Weights of a small image classifier: width 160, 7300 steps.
Rows from block 5 of a small image classifier, named by matrix and row number. Rows with one number within an expert belong to one neuron, the router's apart. Each number is 128 + 24 x the weight over its row's rms, rounded and kept within 0 to 255. All counts start at 0. After the name is the row's rms in percent of the matrix's.
Before each expert's rows are labels from the 100 images, of 14848, where the router gives the expert most weight on average: "strongest on" is what is common among them; "patch colour" is the nearest of a few named colours to the mean colour under the peak. Only what is clearly more common there than usual is listed. The data: Sentinel-2 satellite tiles (TerraMesh). In brackets: how many of the 100.
# router: slot weights (model.blocks.5.mlp.router.weight, 32x160), inputs 80-159
# up: expert up (model.blocks.5.mlp.up, 16x160x160), inputs 80-159
# down: expert down (model.blocks.5.mlp.down, 16x160x160, transposed), outputs 80-159

# expert 15
strongest on: snow or ice (96); main land cover: snow or ice (92)
patch colour: white (98)
router.30 095 [148  87 129 161  95 126 167 149 102 138 126 129 152  80 130 107 120  96 112 120 100  98 155 110 122  93 142 112 100 145 147 118 115 142 107 151 130 131 106  74 139 111 142 113 124  88 151 150 177 133 108 134 131 137 134 161 121  98  88 107  78 113 151 116 146 152 147 155 159 154 129 148 165 160 103 153 182 157 152 106]
router.31 115 [150  83  88 151 123 133 162 121 112 119 122 149 140 131  97  91 134  92 113 120 123 115 165 116 132 109 150 108 109 129 149 156 163 168 116 119 139  99 138  68 127 139 148 127 167 131 142 113 155 151 126 134 130 135 110 127 154 116 134  85 119 128 163 104 128 140 154 167 137 107 140 150 153 152 142 126 173 128 170  90]
up.4 090 [102 132 108 124 148  85 169 139 179 120 130 146 158 129 145 132 131 117 120 133 131 110  95 115 167 130 161 171 115 153 126 137 105 104 160 150  74 105 118  98  74 117 122 133 140 130 121 170 130 151 118 109 138  99 127 174  82 110 120 119 125 107  70 100  99 147 163 111 160 143 146 123 135 139 141 165 117 145 142 107]
down.4 089 [160  96 121 144 145 147 118 121 123 114 108 138 174 133 104 127 133 140 123 195 135 183  91 168 101 103 107 150 162 156 130 150 131 130 114 173 105 113 134  78  81 108 131 132 151 144 154 134 144  93 130 103 128 121 145 157  94 162 105 106 152  96 119 131 118  96 126 126 118 127 155 164 176 159 137 119 110 121 154 185]
up.5 083 [119 138 142 129 148 111 129 122 144 126 107 124 131 155 109 133 107 136 172 145 166 157 127 143  76 122 104  90  91 118 120 113 153 144 118 126 136 147 105 119 108 131 170 123 125 117 121 133 142 144  83 117 165 166 147 113 130 120 143 117 130 162 162 130 151 150  73 137 102 125 110 138 170 111 165  99 118 152 122 222]
down.5 088 [131 125 122 149 123  95 125 140 135 176 150 156 129 101 149 157 111 173 122  97 105 137 109  79 187  97 174 138 150 119 125 127  84 115 164  92 140  95 115 151 130 168  94 135 109 143 140  90 109 147  99 141 123  90 108 122 152 126 127 149 153 117  66 127 131 131 159 110 104 126 130 129 109 115 134 170 119 127 149 115]
up.6 097 [121 116 127 153 139 113 126 127 154 113 118 137 123 120 161 133 157 116  81 124 159 155 109 113 146 137 133 135 101 152 122 116 121  84 133 149  81 124 106 122  90 148 140 130 107 127  87 166 127 152  82 118 180  98 162 170 126  96 179 158 106  90 109 124 171 140 159 102 142 152 113 107 115 134 141 141 141 144 113 154]
down.6 090 [143 164 137 156 131  96 167 122 108 121 142 146 154 143  86  95 128 129 119 132 115 165  98 149  87 116 120 179  90 108  98 118 116  98 114 131 116 147 129 105 104 159  91 136 122 140 111 126 120  97 144  81 120 136 138 136 152 135 114 135 128 130 134  90  86 127 149 113 144 161 148 168 161  89 132 134  74 107 171 156]

# expert 8
strongest on: bare ground (65); main land cover: bare ground (50); main land cover: rangeland (43)
patch colour: orange (80)
router.16 121 [142 127 107 126 145 131 126 102  62 125 137 132 155 137  72 121 148 152 153 122 145  95 123 139 107  76 185 122 165 117 145 156 142 133  93 135 159 121 135  69 137 131  97 125 118 144 190 116 129 110 128 156 130 149  81  90 110 128 140 156 149 153 146 137 112 132 106 150 103 123 163 153 152  81 128 100 137 148 137 109]
router.17 098 [112 147 133 150 136 131 112 155 107  85 117 147 134 126 146  96 118 153 141 133 127 110 175 129 124 128 158 108 176 164 119 103 101 170  96 147 121 173 142  85 126 161  76 120 149  89 130 142 118  94 179 172  74 150 109  96 152 125 114  84 119 154 127 132 101 141  98 119 134 105 107 133 128 115 115 131 132 142 101  90]
up.1 101 [137 135 102 153  96 174  96 130 117 121 111 121 141 109 134  92 132 140 120 146 101 134 102 139 130 136 142 104 144 118 118 114  83 118 125 136  81 166 121 126 151  78 113 183 113 137 108 128 135 158 188 141 111 103 127 138 118 149 121 124 164 144 127 129 119 171 119 139 136 126 101 126 131 118 174 170 155 110 124 122]
down.1 105 [115 160 123 108 138 108 110 119 162 146  91  83  73 108 150 160 113 121 143 147 102 100 147  81 167 149 103 135 111  98 102  96 147 140 169 130 131  93 124 145 139 115 144 148 101 133 145 116  75 161 128 171 129 171 150 146 124 112 150 141 158 173 110 158 180 150 114  77 132 123 135 127 135 124  94 120 121  91 171 122]
up.2 090 [132 134  90 135 120 197 128 116  94 133 126 113 126 145 139  88 144 162 127  99 141 161  98 113 109 111 151 143 149 127 131 153 118  80 120 102 132 133 144 105 125 102 149 153  92 134 127 137 105 144 154 152 142 143 120 115 152 154  91 128 140 141 111  96 185 160 100 116 121 122 122 152 132 122 144 171 163 114 112  74]
down.2 100 [156 100 137 176 111 104 149 172 121 106 164 130 170  99 124 133 165 148  98 124 155 140 111 140 144 141 124 116 116  98 156 153 108 123 173 170 134 109 139 128 107 114 120 115 135 132 134 147 128 120 114 152 108 118 123 140  87 106 140 146 140 105 124 105 133  93 125 113 151 177 161 150 113 157 159 146 114 128 119 142]
up.3 131 [139  95 108 160  98 166 154 141 149 155 120 170 154 117 138 110 101  84 109 126 101 116 120  64 128 156 146 105 159 113 121 124 143 153 144 172 106 117 103 109 107 164 162 128 128 114 141 129 149 151 114 103 147 124 114 132 150 114 116  75 118  92 106 116 149 117 149 138 153 159 118 142 106 155 136 143 153 140 150  75]
down.3 120 [ 60 135 132 100 140 139 112 119 108 144 107 127 160  92 122 123 139 114 108 164 102 141 155  89 106 171 144 133 151 108 100  87 131 168 142 134 143 143  86 158 116 123 195 154 109 130 151 129 168 147 137 153  97 132 117 167 171 146 157 107 110 108 162 127 136 157 115 131 135 122  97 118 115 155 138 120 157 153  84 130]

# expert 6
strongest on: trees (96); crops (81); main land cover: crops (44)
patch colour: black (51)
router.12 098 [127 129 124 170 121 132 111 110 113  95 172 152 110 115 148 143 129 102 111 127 117 118 116 166 131 137  83 112 144 133 119 115 123 126 131 134 112 142 127 146 161 134 115 121 129 165 129  86  72 109 149  99 161  91  99 135 168 151  55 142 157 139 135 143 136 141 132 107  95 161  82 155  68 106 136 151  83 140 151  77]
router.13 126 [ 84 150 145 149 118 133 128 170 111  78 117 149 127 119 149 131  87 143 153  91 127  99 149 171 135 137 131 115 150 165 103 109  98 162 108 145 118 127 163  93 137 139  92 137 162 125 154 132 135  98 143 137 117 148 157 118 171 127 122 102  82 124 109 116 146 135 129 136 124 120 123 149 103 140  95 125 130 141 115  98]
up.4 087 [119 143 118 138 186 128  94 118  96 153 128 161 125 119 123 108  90 132 102 105 121 164 123 140 140 101 111  94  95 146 142 132 125 142 107 105 151 134 154 117 180 155 111 119 206 129 136 120 110 135 155 138 109 116 122  99 139  95 119 158  98 129  94 116 127 126 129 125 148  88 121  72 123 139 155  96 124 136 127  86]
down.4 097 [167 146 169  91  97 152 125  95 104 132 101 100 127 120 116 115 155 172  74 179 148 129 114 144 140 141 128 111 138  99 108 138 145 130 144 127 173 124  96 142 113 103 122 119 129 130 136 160 106  75 149 115 133  87 117 134 157  97 108 155 156 114 111 154 150 105  96 135 103 154 104  82 127 122 132 132 123 111 150 177]
up.5 090 [ 99 107 149 148 102 144 116 154  93 123 113 136 143 138 169 109 109 112 115 105 143 118 107 133 152 104  99 148 147 149 143 160 108 134 135 141 134 170 139  99 146 129 147 148 160 159 115 136 143 139 152 142  62 113 148 122 141 134 123 118 141 121 164  67 154 111 156 133 115 131 157 103  93 153 163 123 129 104 129 131]
down.5 100 [179 149  94 116 159 152 119 157 128 150 160 143 136 128 128 164 131 133 134 129 150 129  75 163 159 101 157  93 112 149  80 136 103 141 119 104 144 107 157 142 174 124 110  98 131 111 130  93 139 118 131 163 115 145  89 104 123 125 106 122 126 111 172 165 128 129 119 144 125 141 138 103 140 160 124  94  90 141 136 113]
up.6 111 [129 107 115 122 123 100 147 131 138 135 107  99 120  85  77 148 115 142 103 131 129 111 149 132 154 165 117 142 143 121 138 129 143 127  91 130 135 123 125 134 169 130 159 141 136 143 153 109 130 127 152 161 160 131 128 116 149 196 140  79 124 126 158 148 150 215  81 131 137 117 130 124 147 141 124 117 121 130 139 145]
down.6 115 [151  95 161 132 144 114 145 150 126 148 141 117 121 134 108  82 130 106 147 179 103 145 151 135  67 131 112 150 119 119 158 124 162 146  91 124 135  98 103  95 122 154 147 178 120 136 145 108 171 107  84 134  94 143 165 113 137 132 143  84 150 125 150 175 130 124 165 127  97 154 119 159 146 110 123 151 149 157 102 126]

# expert 2
strongest on: water (94); main land cover: water (84)
patch colour: green (37)
router.4 093 [109 130 120 168 138 155 158 151 110 112 114 113 123 131 149  90 133 142 174 131 142 161 144 149 139  98 168  86 152 126 124  92 141 158 132 119 113 134 172  89 112 168 126 138 101  79 137 174 133 122  98 120 127 150 185 143 146  96 127 130  75 156 132 101 170 118 119 132 153 137  81 119 120 108 128 145 123 138  83 121]
router.5 102 [122 114 116 149 154 154 114 132 170 151 120 176  91 147 135 142 117 139 162  89 142 129 111 114 148 109 129  87  89 164 139  93 121 112 158  88 117 108 148 121 144 114 112 147 100 102 121 124 119 157 111 126 153 129 161 135 129 123 102 163  85 148 137 113 138  92 157 111 170 111 129 112 139  99 110 155 143  86 135 136]
up.0 105 [150 128 105 115 115 156 130 112 103 139 115 119 151 125 116  99 130 118 120 167 126 151 114 170 113 166 153 123 159 142 166 116 183 112 125 100 122 111 127 126 135 159 170 132  85  82 146 125 122 119 129 125 140 101 127 122 127 143 118 108 104 131 144 114 135 126 100 164 133 204 141 121 116  67 137 150 113  97  85 115]
down.0 105 [126 135 158 101  92 112 137 122 132 139 119 154 144 126 147 125 175 125 125 163 184 136 112 114  97 108 155 145 147 108 124 143 114 111 135 130 157 107 155 119 127 149  85  87  98 146 116 121  87 130 148 136 127  97  63 137 130 126 109 161 134 149 125 137 121 153 134 158 108 127 108 119 116  78  73 142 149 126 129 105]
up.1 094 [110 124 146 101 102  99 111 109 134 112 138 122  83 102 100 137  96 146 106 118 157  68  85 127 121 142 126 117 119 125 107 128 133  96 128 115 129 129 168 129 147 143 109 140 144 127 122 113 105  94 136 128 181 129 113 118 114 148 114 133 151 101  69 153  96 119 136 121  93 111 154 131 158 108  80 115 128 158 122 172]
down.1 097 [123 158 130 113 127 136 138 122  74 143 101 105 147 114  81 141 119 151 133 132 129 141 115 144 128 122 117 159 123 122 137 137 186 123 168  90 159 114 116 152 136  81 132 154 115 124 147  84 175 115 119 138 146 108  98 147 151 129 142 148 130 133 126 126 132  72 148 168 121 119 116 152 139 142 134 115 146 119 105 158]
up.2 104 [133 132 141 118 142 146 158 132 113 135 106 125 138 149 115 109 130 131 125 144 188 160 151 115 150 107 110 131 106 126 110  99 100 170 143 136 116 175 116 131 116 145 157 166  96 125  94 166 139 124 125 131 125 138 165 121 169 158 150 114  81 155 153 115 192 119  80 139 114 160 125  97  87 109 130 123 137 116  86 105]
down.2 108 [133 131 133 147 109 101 102 133 158 103 151 119 104 108 119 147 135 136 171 166 130 106 107 131 130 130 152 136 145 108 131 161 127  99 139 128  92 123 145 114 134 127  99  98  53 160 130 123  80 127 137 177 160 108 145 156  96 114 165 124 117 139 116 115 149 101 143 165  96 163 171 141 140 112  97 131 104 118 110 157]

# expert 10
strongest on: crops (81); built area (79); main land cover: crops (62)
patch colour: brown (64)
router.20 088 [110 111 133 157 156 156 129 185 149  87 111 147 127 173 153 146 108 113 121 125 163 124 121 167 123 114  96 100 138  93 108 114 162 162 120 134 111 143 165 140 122 128 124 141 145 124 104 136 120 123 114 151 142 157 129  87 141 144 119 117 103 110 159 123 145 172  70 123 148 142  81 112 170 138  78 137 164 136  58 153]
router.21 091 [118 128 130 158 161 180 120 105  99 111 119 155 146 145 123 130  95 147 118 133 132 127 139 151  79 160 106 150 140 114  80 146 138 149 137 106 103 137 134 125 124 114 138  98 125  84 126  65 140 148 132 144 119 143 142 121 135 122 117  89 127 147 165 104 169 196 149 165 115 158 110 123 156 157 110 187 132 119 108 119]
up.0 092 [136  99 132  98 120 147 146 120 138 133 180 175 179 103 114 118 130 152 116 144 113 100 124 139 130 103 157 118  78 108 160 153 116 151 152 111 151  93  94 129  98 150 146 147 155 142 144  81 147 108 110 158 115 115 104 114 148  72 111 145 157 116 112 134 113  89 187 107 133 107 165 101 101 132  96 159 100 134 191 131]
down.0 093 [136 105 128  88 183 152 182  81 140 127 130 141 105 130  84 125 111 136  98 119  92 175 122 142 168 102 149 108  82 133  78 140 109 144 134 104 182 141 122 137 112 130 189 136 132 106 134 121 150 116 154  97 158 124 102 145 125 135 129 149  95 117 102 129 132 123 121 134 150  91 121 160 144 168  91 111 105 120 133 137]
up.1 100 [133 127 116 147 131 124 154 111 126 121 103 139 141 151 112 142 131  95 191 136 161 120 148 125 127 130 117 145 140 150 101 144 138 144  72 145 109 148 140 154 132 120 119 116 102  96  76 139 136 104 183 118 116 170 146 123 118 134 158 137 103 141 130 140 156 185 135 158 136  92 104 104 161 113 115 100 152  99 104 144]
down.1 099 [ 76 131 131 156 107 111  95 154 114 162  78 131 151 106 130 150 167 122 130 160 126 141 153 128 109  91 133 130 108  85 120 127 103 104 154 144 131 183 135 105 130 142  95 146  83 143 116 122 163 177 111 129 145 122 117 142 126 118 112 141 163 140 124 120 118 166 112 142  93 131  92 127 161 152 156 118 127 117  97 140]
up.2 107 [102 158 148 107 161 140 103 117 143 164 106 144 118 119 146 140 128 171 107  93 130 121 161  95 137 126 128 140  95 132  59 132 148 147 114  91 124 113 129 116 137 115 118 162 138 142 154  95 149 138 120 145  87 128 135 112 151 167 135  99 100 128 127 150  95 150 124 132 153  40 123 102 124 154 140  91 173 117 160 121]
down.2 107 [ 83  82 130 159 155  87 154 166 142 108 117 140 110 132 182 121  87 162 118 135 148 104 148 140 153  94 131 118 118 139 179 137  82 138 136 143 130 128 149 158  69  94 115  89 119 134 101 147 112 181 131 140 115  94 140 161 136 133 156 140 127  95  96 103 136 149 187 114 154 113 114 129 136 147 108 109 145 123 112 111]

# expert 14
strongest on: water (70); main land cover: water (42)
patch colour: black (39)
router.28 100 [130 128 162 116 110 143 123 139 122  96 129 140 109 142 177 106  97  91 164 157 134 129 141 155 145 153 143 132 136 113 133 137 148 145  83 192 116 141 130 146 137 172 142 108 122  83 136 153 122 124 155 122 109 132 119 150 153 131 148  82 116 151  90 131 150 141 132 112 153 136 103  86  98 120  81 118 148 122  99 107]
router.29 098 [131 134 148 135 155 158 113 170 168  76 125 132  88 140 165 101  89 101 154 130 131 149 176 116 140 154 121 163 163 175 150 123 138 136  98 162 118 141 110 143 147 165 130  88 130  93 150 192 108 113 103 119 150 144 138 148 170 119 149  85 120 109 114 157 103 161 144 123 149 174 116 119  84 127 123 117 150 121 109  94]
up.1 122 [ 89 129 112 124 138 134 121 113 101 140 127 162 179 133 152 114 103 171 157 130 115 159 124 137 142 120 162 137 138 144 125 107 155 124 175 114 122 146 115 119 107 142 143 137 111 126 129 130 120 158 124  94 135 111 117 130 137 131 108 126 126 135 110  96 120 102 146 136 170 107 117 138 110 105 119 132 182  99 133 110]
down.1 110 [136 130 150 124 147 146 128 121 123 123 128 135 129 151 100 110 132  96 113 132 107 118 105 101 104 119 103 125 125 146 112 170  79 128  94 104 145 115 145  93 124 139 153 165 120 128 120 134 156 118 172 149 163 106 154 105 143 120 158 129 134 160 153 136 104 123 138 129  66 118 164 104  97 117 105 150  86 154 170 118]
up.2 110 [151 114 137 150 127 101 145 130  83 109  85 157 171 129 113 106 121 130 136 118 165  92  97 134  87  95 108  97 149 159 140 165 131 156  94 125  81 129 121  95 141 132  91 155 109 110 123 128 118 139 132 119 147 163  96 143 113 111 137 120 129 139 166  68 182 107 123 152 146 102 131 129 148 136 132 136 119 188 119 166]
down.2 088 [142 123  88 154 116 119 146 102 121 153 153 102 116 125  95 133 163 164  98 147 116 161  88 110 160 170 101 120 109 108 123 126 112 115 120 105 146 119 109 147 105 126 163 115 118  91 109  95 150 161 109 105 150 118  94 112 119 146  98  95 114 161 133 127 119 113 140 154 126 138 110  51 146 193 151 112  77 119 127 129]
up.3 095 [145  78 186 105 109 122 101 152 143 111 155 133 125 123 107  90 134 121 114 166 138 126 117 171  96 102  91 121 128 126 148 145 139 135  92 122 142 116 148 154 152 153 123 112 144  99 112 139 141  99 144 171 158 173 149 121 103 114 195 118 119 117 114 130 118 134  89 126 102 170 159 112 143 106  90 142 107 134 134  75]
down.3 096 [114 105 139 134 127 123 130 158 147 134 112 148 103  82 119 141 119  98  96 190 101 110 117 122 129 154 149  77 128 145 137  97 114 159 132 144 141 136 115 129 156 117  88 119 106 114 116 106  95 152 115 153 151 129 163 144 117 131 126 172  81 119 149  82 133 117 134 101 158 155 135 139 147 131 112 135 117 127 125 133]

# expert 1
strongest on: trees (99); main land cover: trees (98)
patch colour: black (90)
router.2 094 [ 80 116 152 148 112  92  90 134 144 123 168 141 120 126 162 143 130 158 124 126 116 102 129 124 136 101  85 123 173 132 124 111 123 116 128 107 146 105 121 180 129 163  98  91  76 122 127 152  70 146 123 130 128 137  97 162 160 109 116 157 132 139 144  68 139 114 107  85 152  88 145 145  86  93 135 133 122 131 109 129]
router.3 098 [113 122 147 159 129 132 110 145 126  93 105 142 117 123 150 130  79 122 166  99 162 119 146 178 148  94 161 138 176 158  82 106 139 141  89 185 121 131 166 121  93 113  91 117 144 112 119 163 142 108 165 157 118 157 147 142 117 128 143 126  90 100 119 103 155 128 147 119 122 134 134 124 115 148 129 119 135 164 122 107]
up.4 090 [ 91 106 143  93 108 142 171 121  88 153 115 146 177 111 110 152 156 176  72 125 129  93 128 116 116 137 129 189 116 135 128 162 122 102 132 113 141 129 144 131  90 132 156 145 100 102  86 129 122 137 179 138 106 128 136 116 120 181 145 129 120 126 128 117 117 185 156 163 125  78 115 137 150 112  71 108 176  92 106 105]
down.4 090 [128 134 100  99 127  77 140 137 108 141 144 106  89 154 170 123 126  96 146 117 111 129 123  96 161 118 145 131 107 144 141 116 158 137 141 147 120  87 160 109 123 117 154  97 116  87 109 142 154 158  97 134 158 128  90 140  91  87 164 138 110  92 187 142  98 112 125 119 119 160 104 107 168 129 111 122 106 132 111 118]
up.5 088 [ 85 130 133 132 116 117 122 120  72 118 138 160 168 124 123 127 112 199 104 131 123 132 165 123 123 148 111 141 137 155 127 128  88 119 148 101 147 114 114 120 123 121 184 132 165 121  96 128 143 105 115 133  90  85 110 109 139 138 106 112 147 143 112 121 138 181 142 147 167 144  96 148 137 163  93 139 149  92 129 125]
down.5 091 [135  91 175 155 119 131 149 182 135 156 126 147 102 151 149 156 123 133 160 144 164 203 132 107 114 118 124 121 168 155 132 137 115 132 134 123 126 151 119 139  98 133 135 130 106  96  69 147 144 145 149 136 141 158 170 117 160 110 138 157  95 127 130 120 159 133 167 156 104  99 115 138 111  83 115 156  97  96 143 108]
up.6 110 [132 137 147  89 128 128 125 142 133 146  77 132  74 126  55 118 129 137 155  98  97 100 118 123 153 165 115 124 100 161 127 113 135 114 144 111 144 114 157 138 134 124 124 132 145 134 108 120 146 130 147 120 145 126 150 135 115 107 134 140 104  67 102 131 124 121 113 123 115 104 147 111 122 121 102  80 171 177 126 114]
down.6 108 [108 139 122 167 115 103 155  78 136 106 128 135 171  78 109 129 103 134 143 148  99 149 107 147 147 149 140 146 107  94 147 110 169 117 164 119 104 121 149 149 108  96 122 113 139 175 106  97  97 138 113 146 149  99  95 158 121 143 149 156 148 136  99 124 149  94 130 114 117 141 133 172 148 164 147 104 147 172 130 133]

# expert 4
strongest on: bare ground (69); main land cover: rangeland (54); main land cover: bare ground (35)
patch colour: grey (62)
router.8 104 [146 125 151 128 101 179 115 106 122 129 178 124 157 117 118 120 111 134  99 127 142 171  99 161 122 146  75 155 106 125 116 126 111 183 150 133 127 151 123  84 119 120  97 175 147 149 132  89 108 155 125 103 121 145  94 145 125  97 104 130 135 134 115  83  98  79 121 130 103 119 136 115 134 144 156 143 111 166 145 153]
router.9 093 [ 89 128 142 126 125 144 137 137 137 135 133 119 135 152 138 123  98 115 147 151 148 150 126 126 140 154 116 133 109 142  99 125 109 168 119 129  74 167 162  74 116 124  77 160 188 114 141 126 121 126 153 160  84 151 153 121 134  83 124 119  86 133 108 103 133 133 105 121 136 148 134 125 107 125 159 173 144 165 111 123]
up.1 100 [128 133 132 145 129 138 129 163 107  72 120  82 139 148  90 123 141 118 143 125 144 148 154  94 100  94 119 148 132 126 131 159 178 126 119 149 127 108  94 108 133 115 146 137 153 109 152 166 147 148 104 135 133 133 128 159 138  99 178 125  84 102 156  88 147 147 145 150 126 122 134 159 165 133 128  81 153 141 121 168]
down.1 106 [170 122 128 133 115 115 136 126 139  83 138 125 130  77 129 144  78 114 111 142 166  86 135 158 135 123 108  76 173  85 127 118 140 105 111 109 132 141 108 116  95 117  75 120  99 163 178 116  88  99 102 139 146  86 118  84 133 115 113 140 153 124 135 152 116 130 112 132  77 149 162 149 126 121 153 115 122 117 147 165]
up.2 111 [101 154  74 142 153 112 151 140 166 128 112 148 134 130 151 117 108 154 119 135 143 113 116 117 168 133 154 101 137 167 176 120 127 101 161 114 121 102 123 117 139 126 128 119 154 115 151 108 122 143 141 117 144  96  99 132 123 153  53 112 133 135  91 119 100 122  77 113 138 145 129 123 102 130 123 135 134  92 110 108]
down.2 118 [125 135  97 110  77 133 124 108 152  95 151 111 190 170 120 104 155 102 151 129  95 134 111 146 117 117 120 169 129 108 120 116 129 119 123 154 125 138 111 117 108 131 156 109 161 145 114 143 136  98 151  96 116 112 130 128 116 138 117 119 166 149 105 139 117  96 174  88  97 140 103 202 136  93 122 164 129 165 144 146]
up.3 107 [103 147 144  93  94  83 152 131  96 129  93  66 127 125 172  81 139 132 125 126 142 147 126 107 139 151 121 139 100 136 169 157 108 114 150 178 104 161 153 120 136 136 156 120 119 136 160 157 146 142 100 120 155 107 116 148 140 141 127 107 117 138 147 131 146 132  89 106 131 200 129 113  89 150 140 116 128 122 106 134]
down.3 106 [159  81 130 108 112 113 107 143 117 132  89 156 156 103 104 107 154 132 143  90 122  93 114 124 134  96 137 132 165 125 159 106 151 108 110  95 121 132 124 121 137  84  70 137 130 216 177  84 136 154 129  91  79  97 128 116 128 166  95 123 101 147 155  95 116 130 115 133 103 138 126 146 154 165 157 137 137 122 120 115]

# expert 5
strongest on: water (88); main land cover: water (87); clouds (39)
patch colour: black (72)
router.10 092 [125 135 145 182 153 119 116 166 112  75 107 147 129  96 160 122  84 123 110 141 160 123 134 134 145 150 136 107 133 143 121 128 130 141  83 145  90 127 140 108 114 125 120 133 109 109 120 123 147 159 152 186 143 155 145  86 141 153 126  91 104 100 147 113 146 161 135 145 141 104 103 120 117 111 129 119 119 121  97 112]
router.11 115 [105 140 145 114 135 108 117 139 115 138 106 139 129 119 140 167 129 130  95 119 166 116 131  94 130 109 112 174 125 124 106 170 137  96 117 137 119 128  84 154  89  81 111 164 115 166 138 103 131 168 129 119  72 109 104 113 162 180 130 147 155 150 140 126 128 152 140 185 121  94 101 130 145 125 152  93 154 131 111 153]
up.1 138 [120 121 161 128 162 101 103 175 136 116 110 120 109 118  85  90 128 128 141 173 129 179 144 129 121 128 107 124  97 101 124 159 139 157 123 113 125 123 125 100 146 121 162 118 131  94 103 130 175 124 108 159 146 136 147 140 179 138 148 103 109 127 124 124 127 127  89 113 130 111 146 110 168 140 117  95 145 106 146 148]
down.1 154 [101 136 124  85 114 105 116 146 171 116 132 116 126 142 158 138 115 118 197 135 120 117 141 142 158 148 103 126 175 124 114  94 147 139 141 106  94 123 144 167 124  86 102 115 101 128 149 140 103 134 142  96 115 128 102 154 114 152 146 131  99 180 160 156 126 137 105 126 109 128  68 108 125 120 127 160 109  94  95 122]
up.2 095 [103 128 131 122 107 111 153 114 112 154 133 154 126 121 178 110 139 124 120 159 122 161 167 125 135 108 106 100 128 163 129 132 113 139 141 119 164 103 169 141 106 127 115 121 131 155 137 160 158  91 123 116 106 131 129 136 157  96 111 142 146 122 127 134 119  91 177 105 122 106 118 104  89  96 109 134 138 106  97  87]
down.2 090 [147 116 132 122 173 115 113 148 111 184 117 141  99 131 104 132  56 118 130 139 132 169 118 111 106 158 122 108 131 123 148  87 143  97 143 116 137  89 115 132 124 146 162 135 134 127  81 139 138  97  90 135 146 140 141 135 124 138 152 154 162 115  92 101 146 141 207 121 192 133 115  96 111 133 135  91 170 134 109 173]
up.3 101 [128 132 181 143 135 141 115 138 166 112 113 142 162 145 129 110 149 110 140  90 154 113 142 138 154  94 131  77 103 136  96 124 115 188 111 158 115 187 149  89 109 146 106 134 126 127 150  94 186 111 124 166 149 143 167  94  75 137 142 123 120 134 163 105 121 122 114 142 108 135 158  82 113 128 131 131  78 140 131 108]
down.3 105 [ 64 134 161 126 122  99 135 167 130 179  95  82 131 102 134  93  90 132 121 125 137 160 141 111 134 143 133 124  85 127 142 109 115 121 133 138 132 152 129 138 127 137 140 149 162 171 117 131 121 164  91 146 145 137 111 146 138 145 124 130  65 147 150 112 135 132 138 134 174  90  84 156  64 138 123 107 119 178 116  94]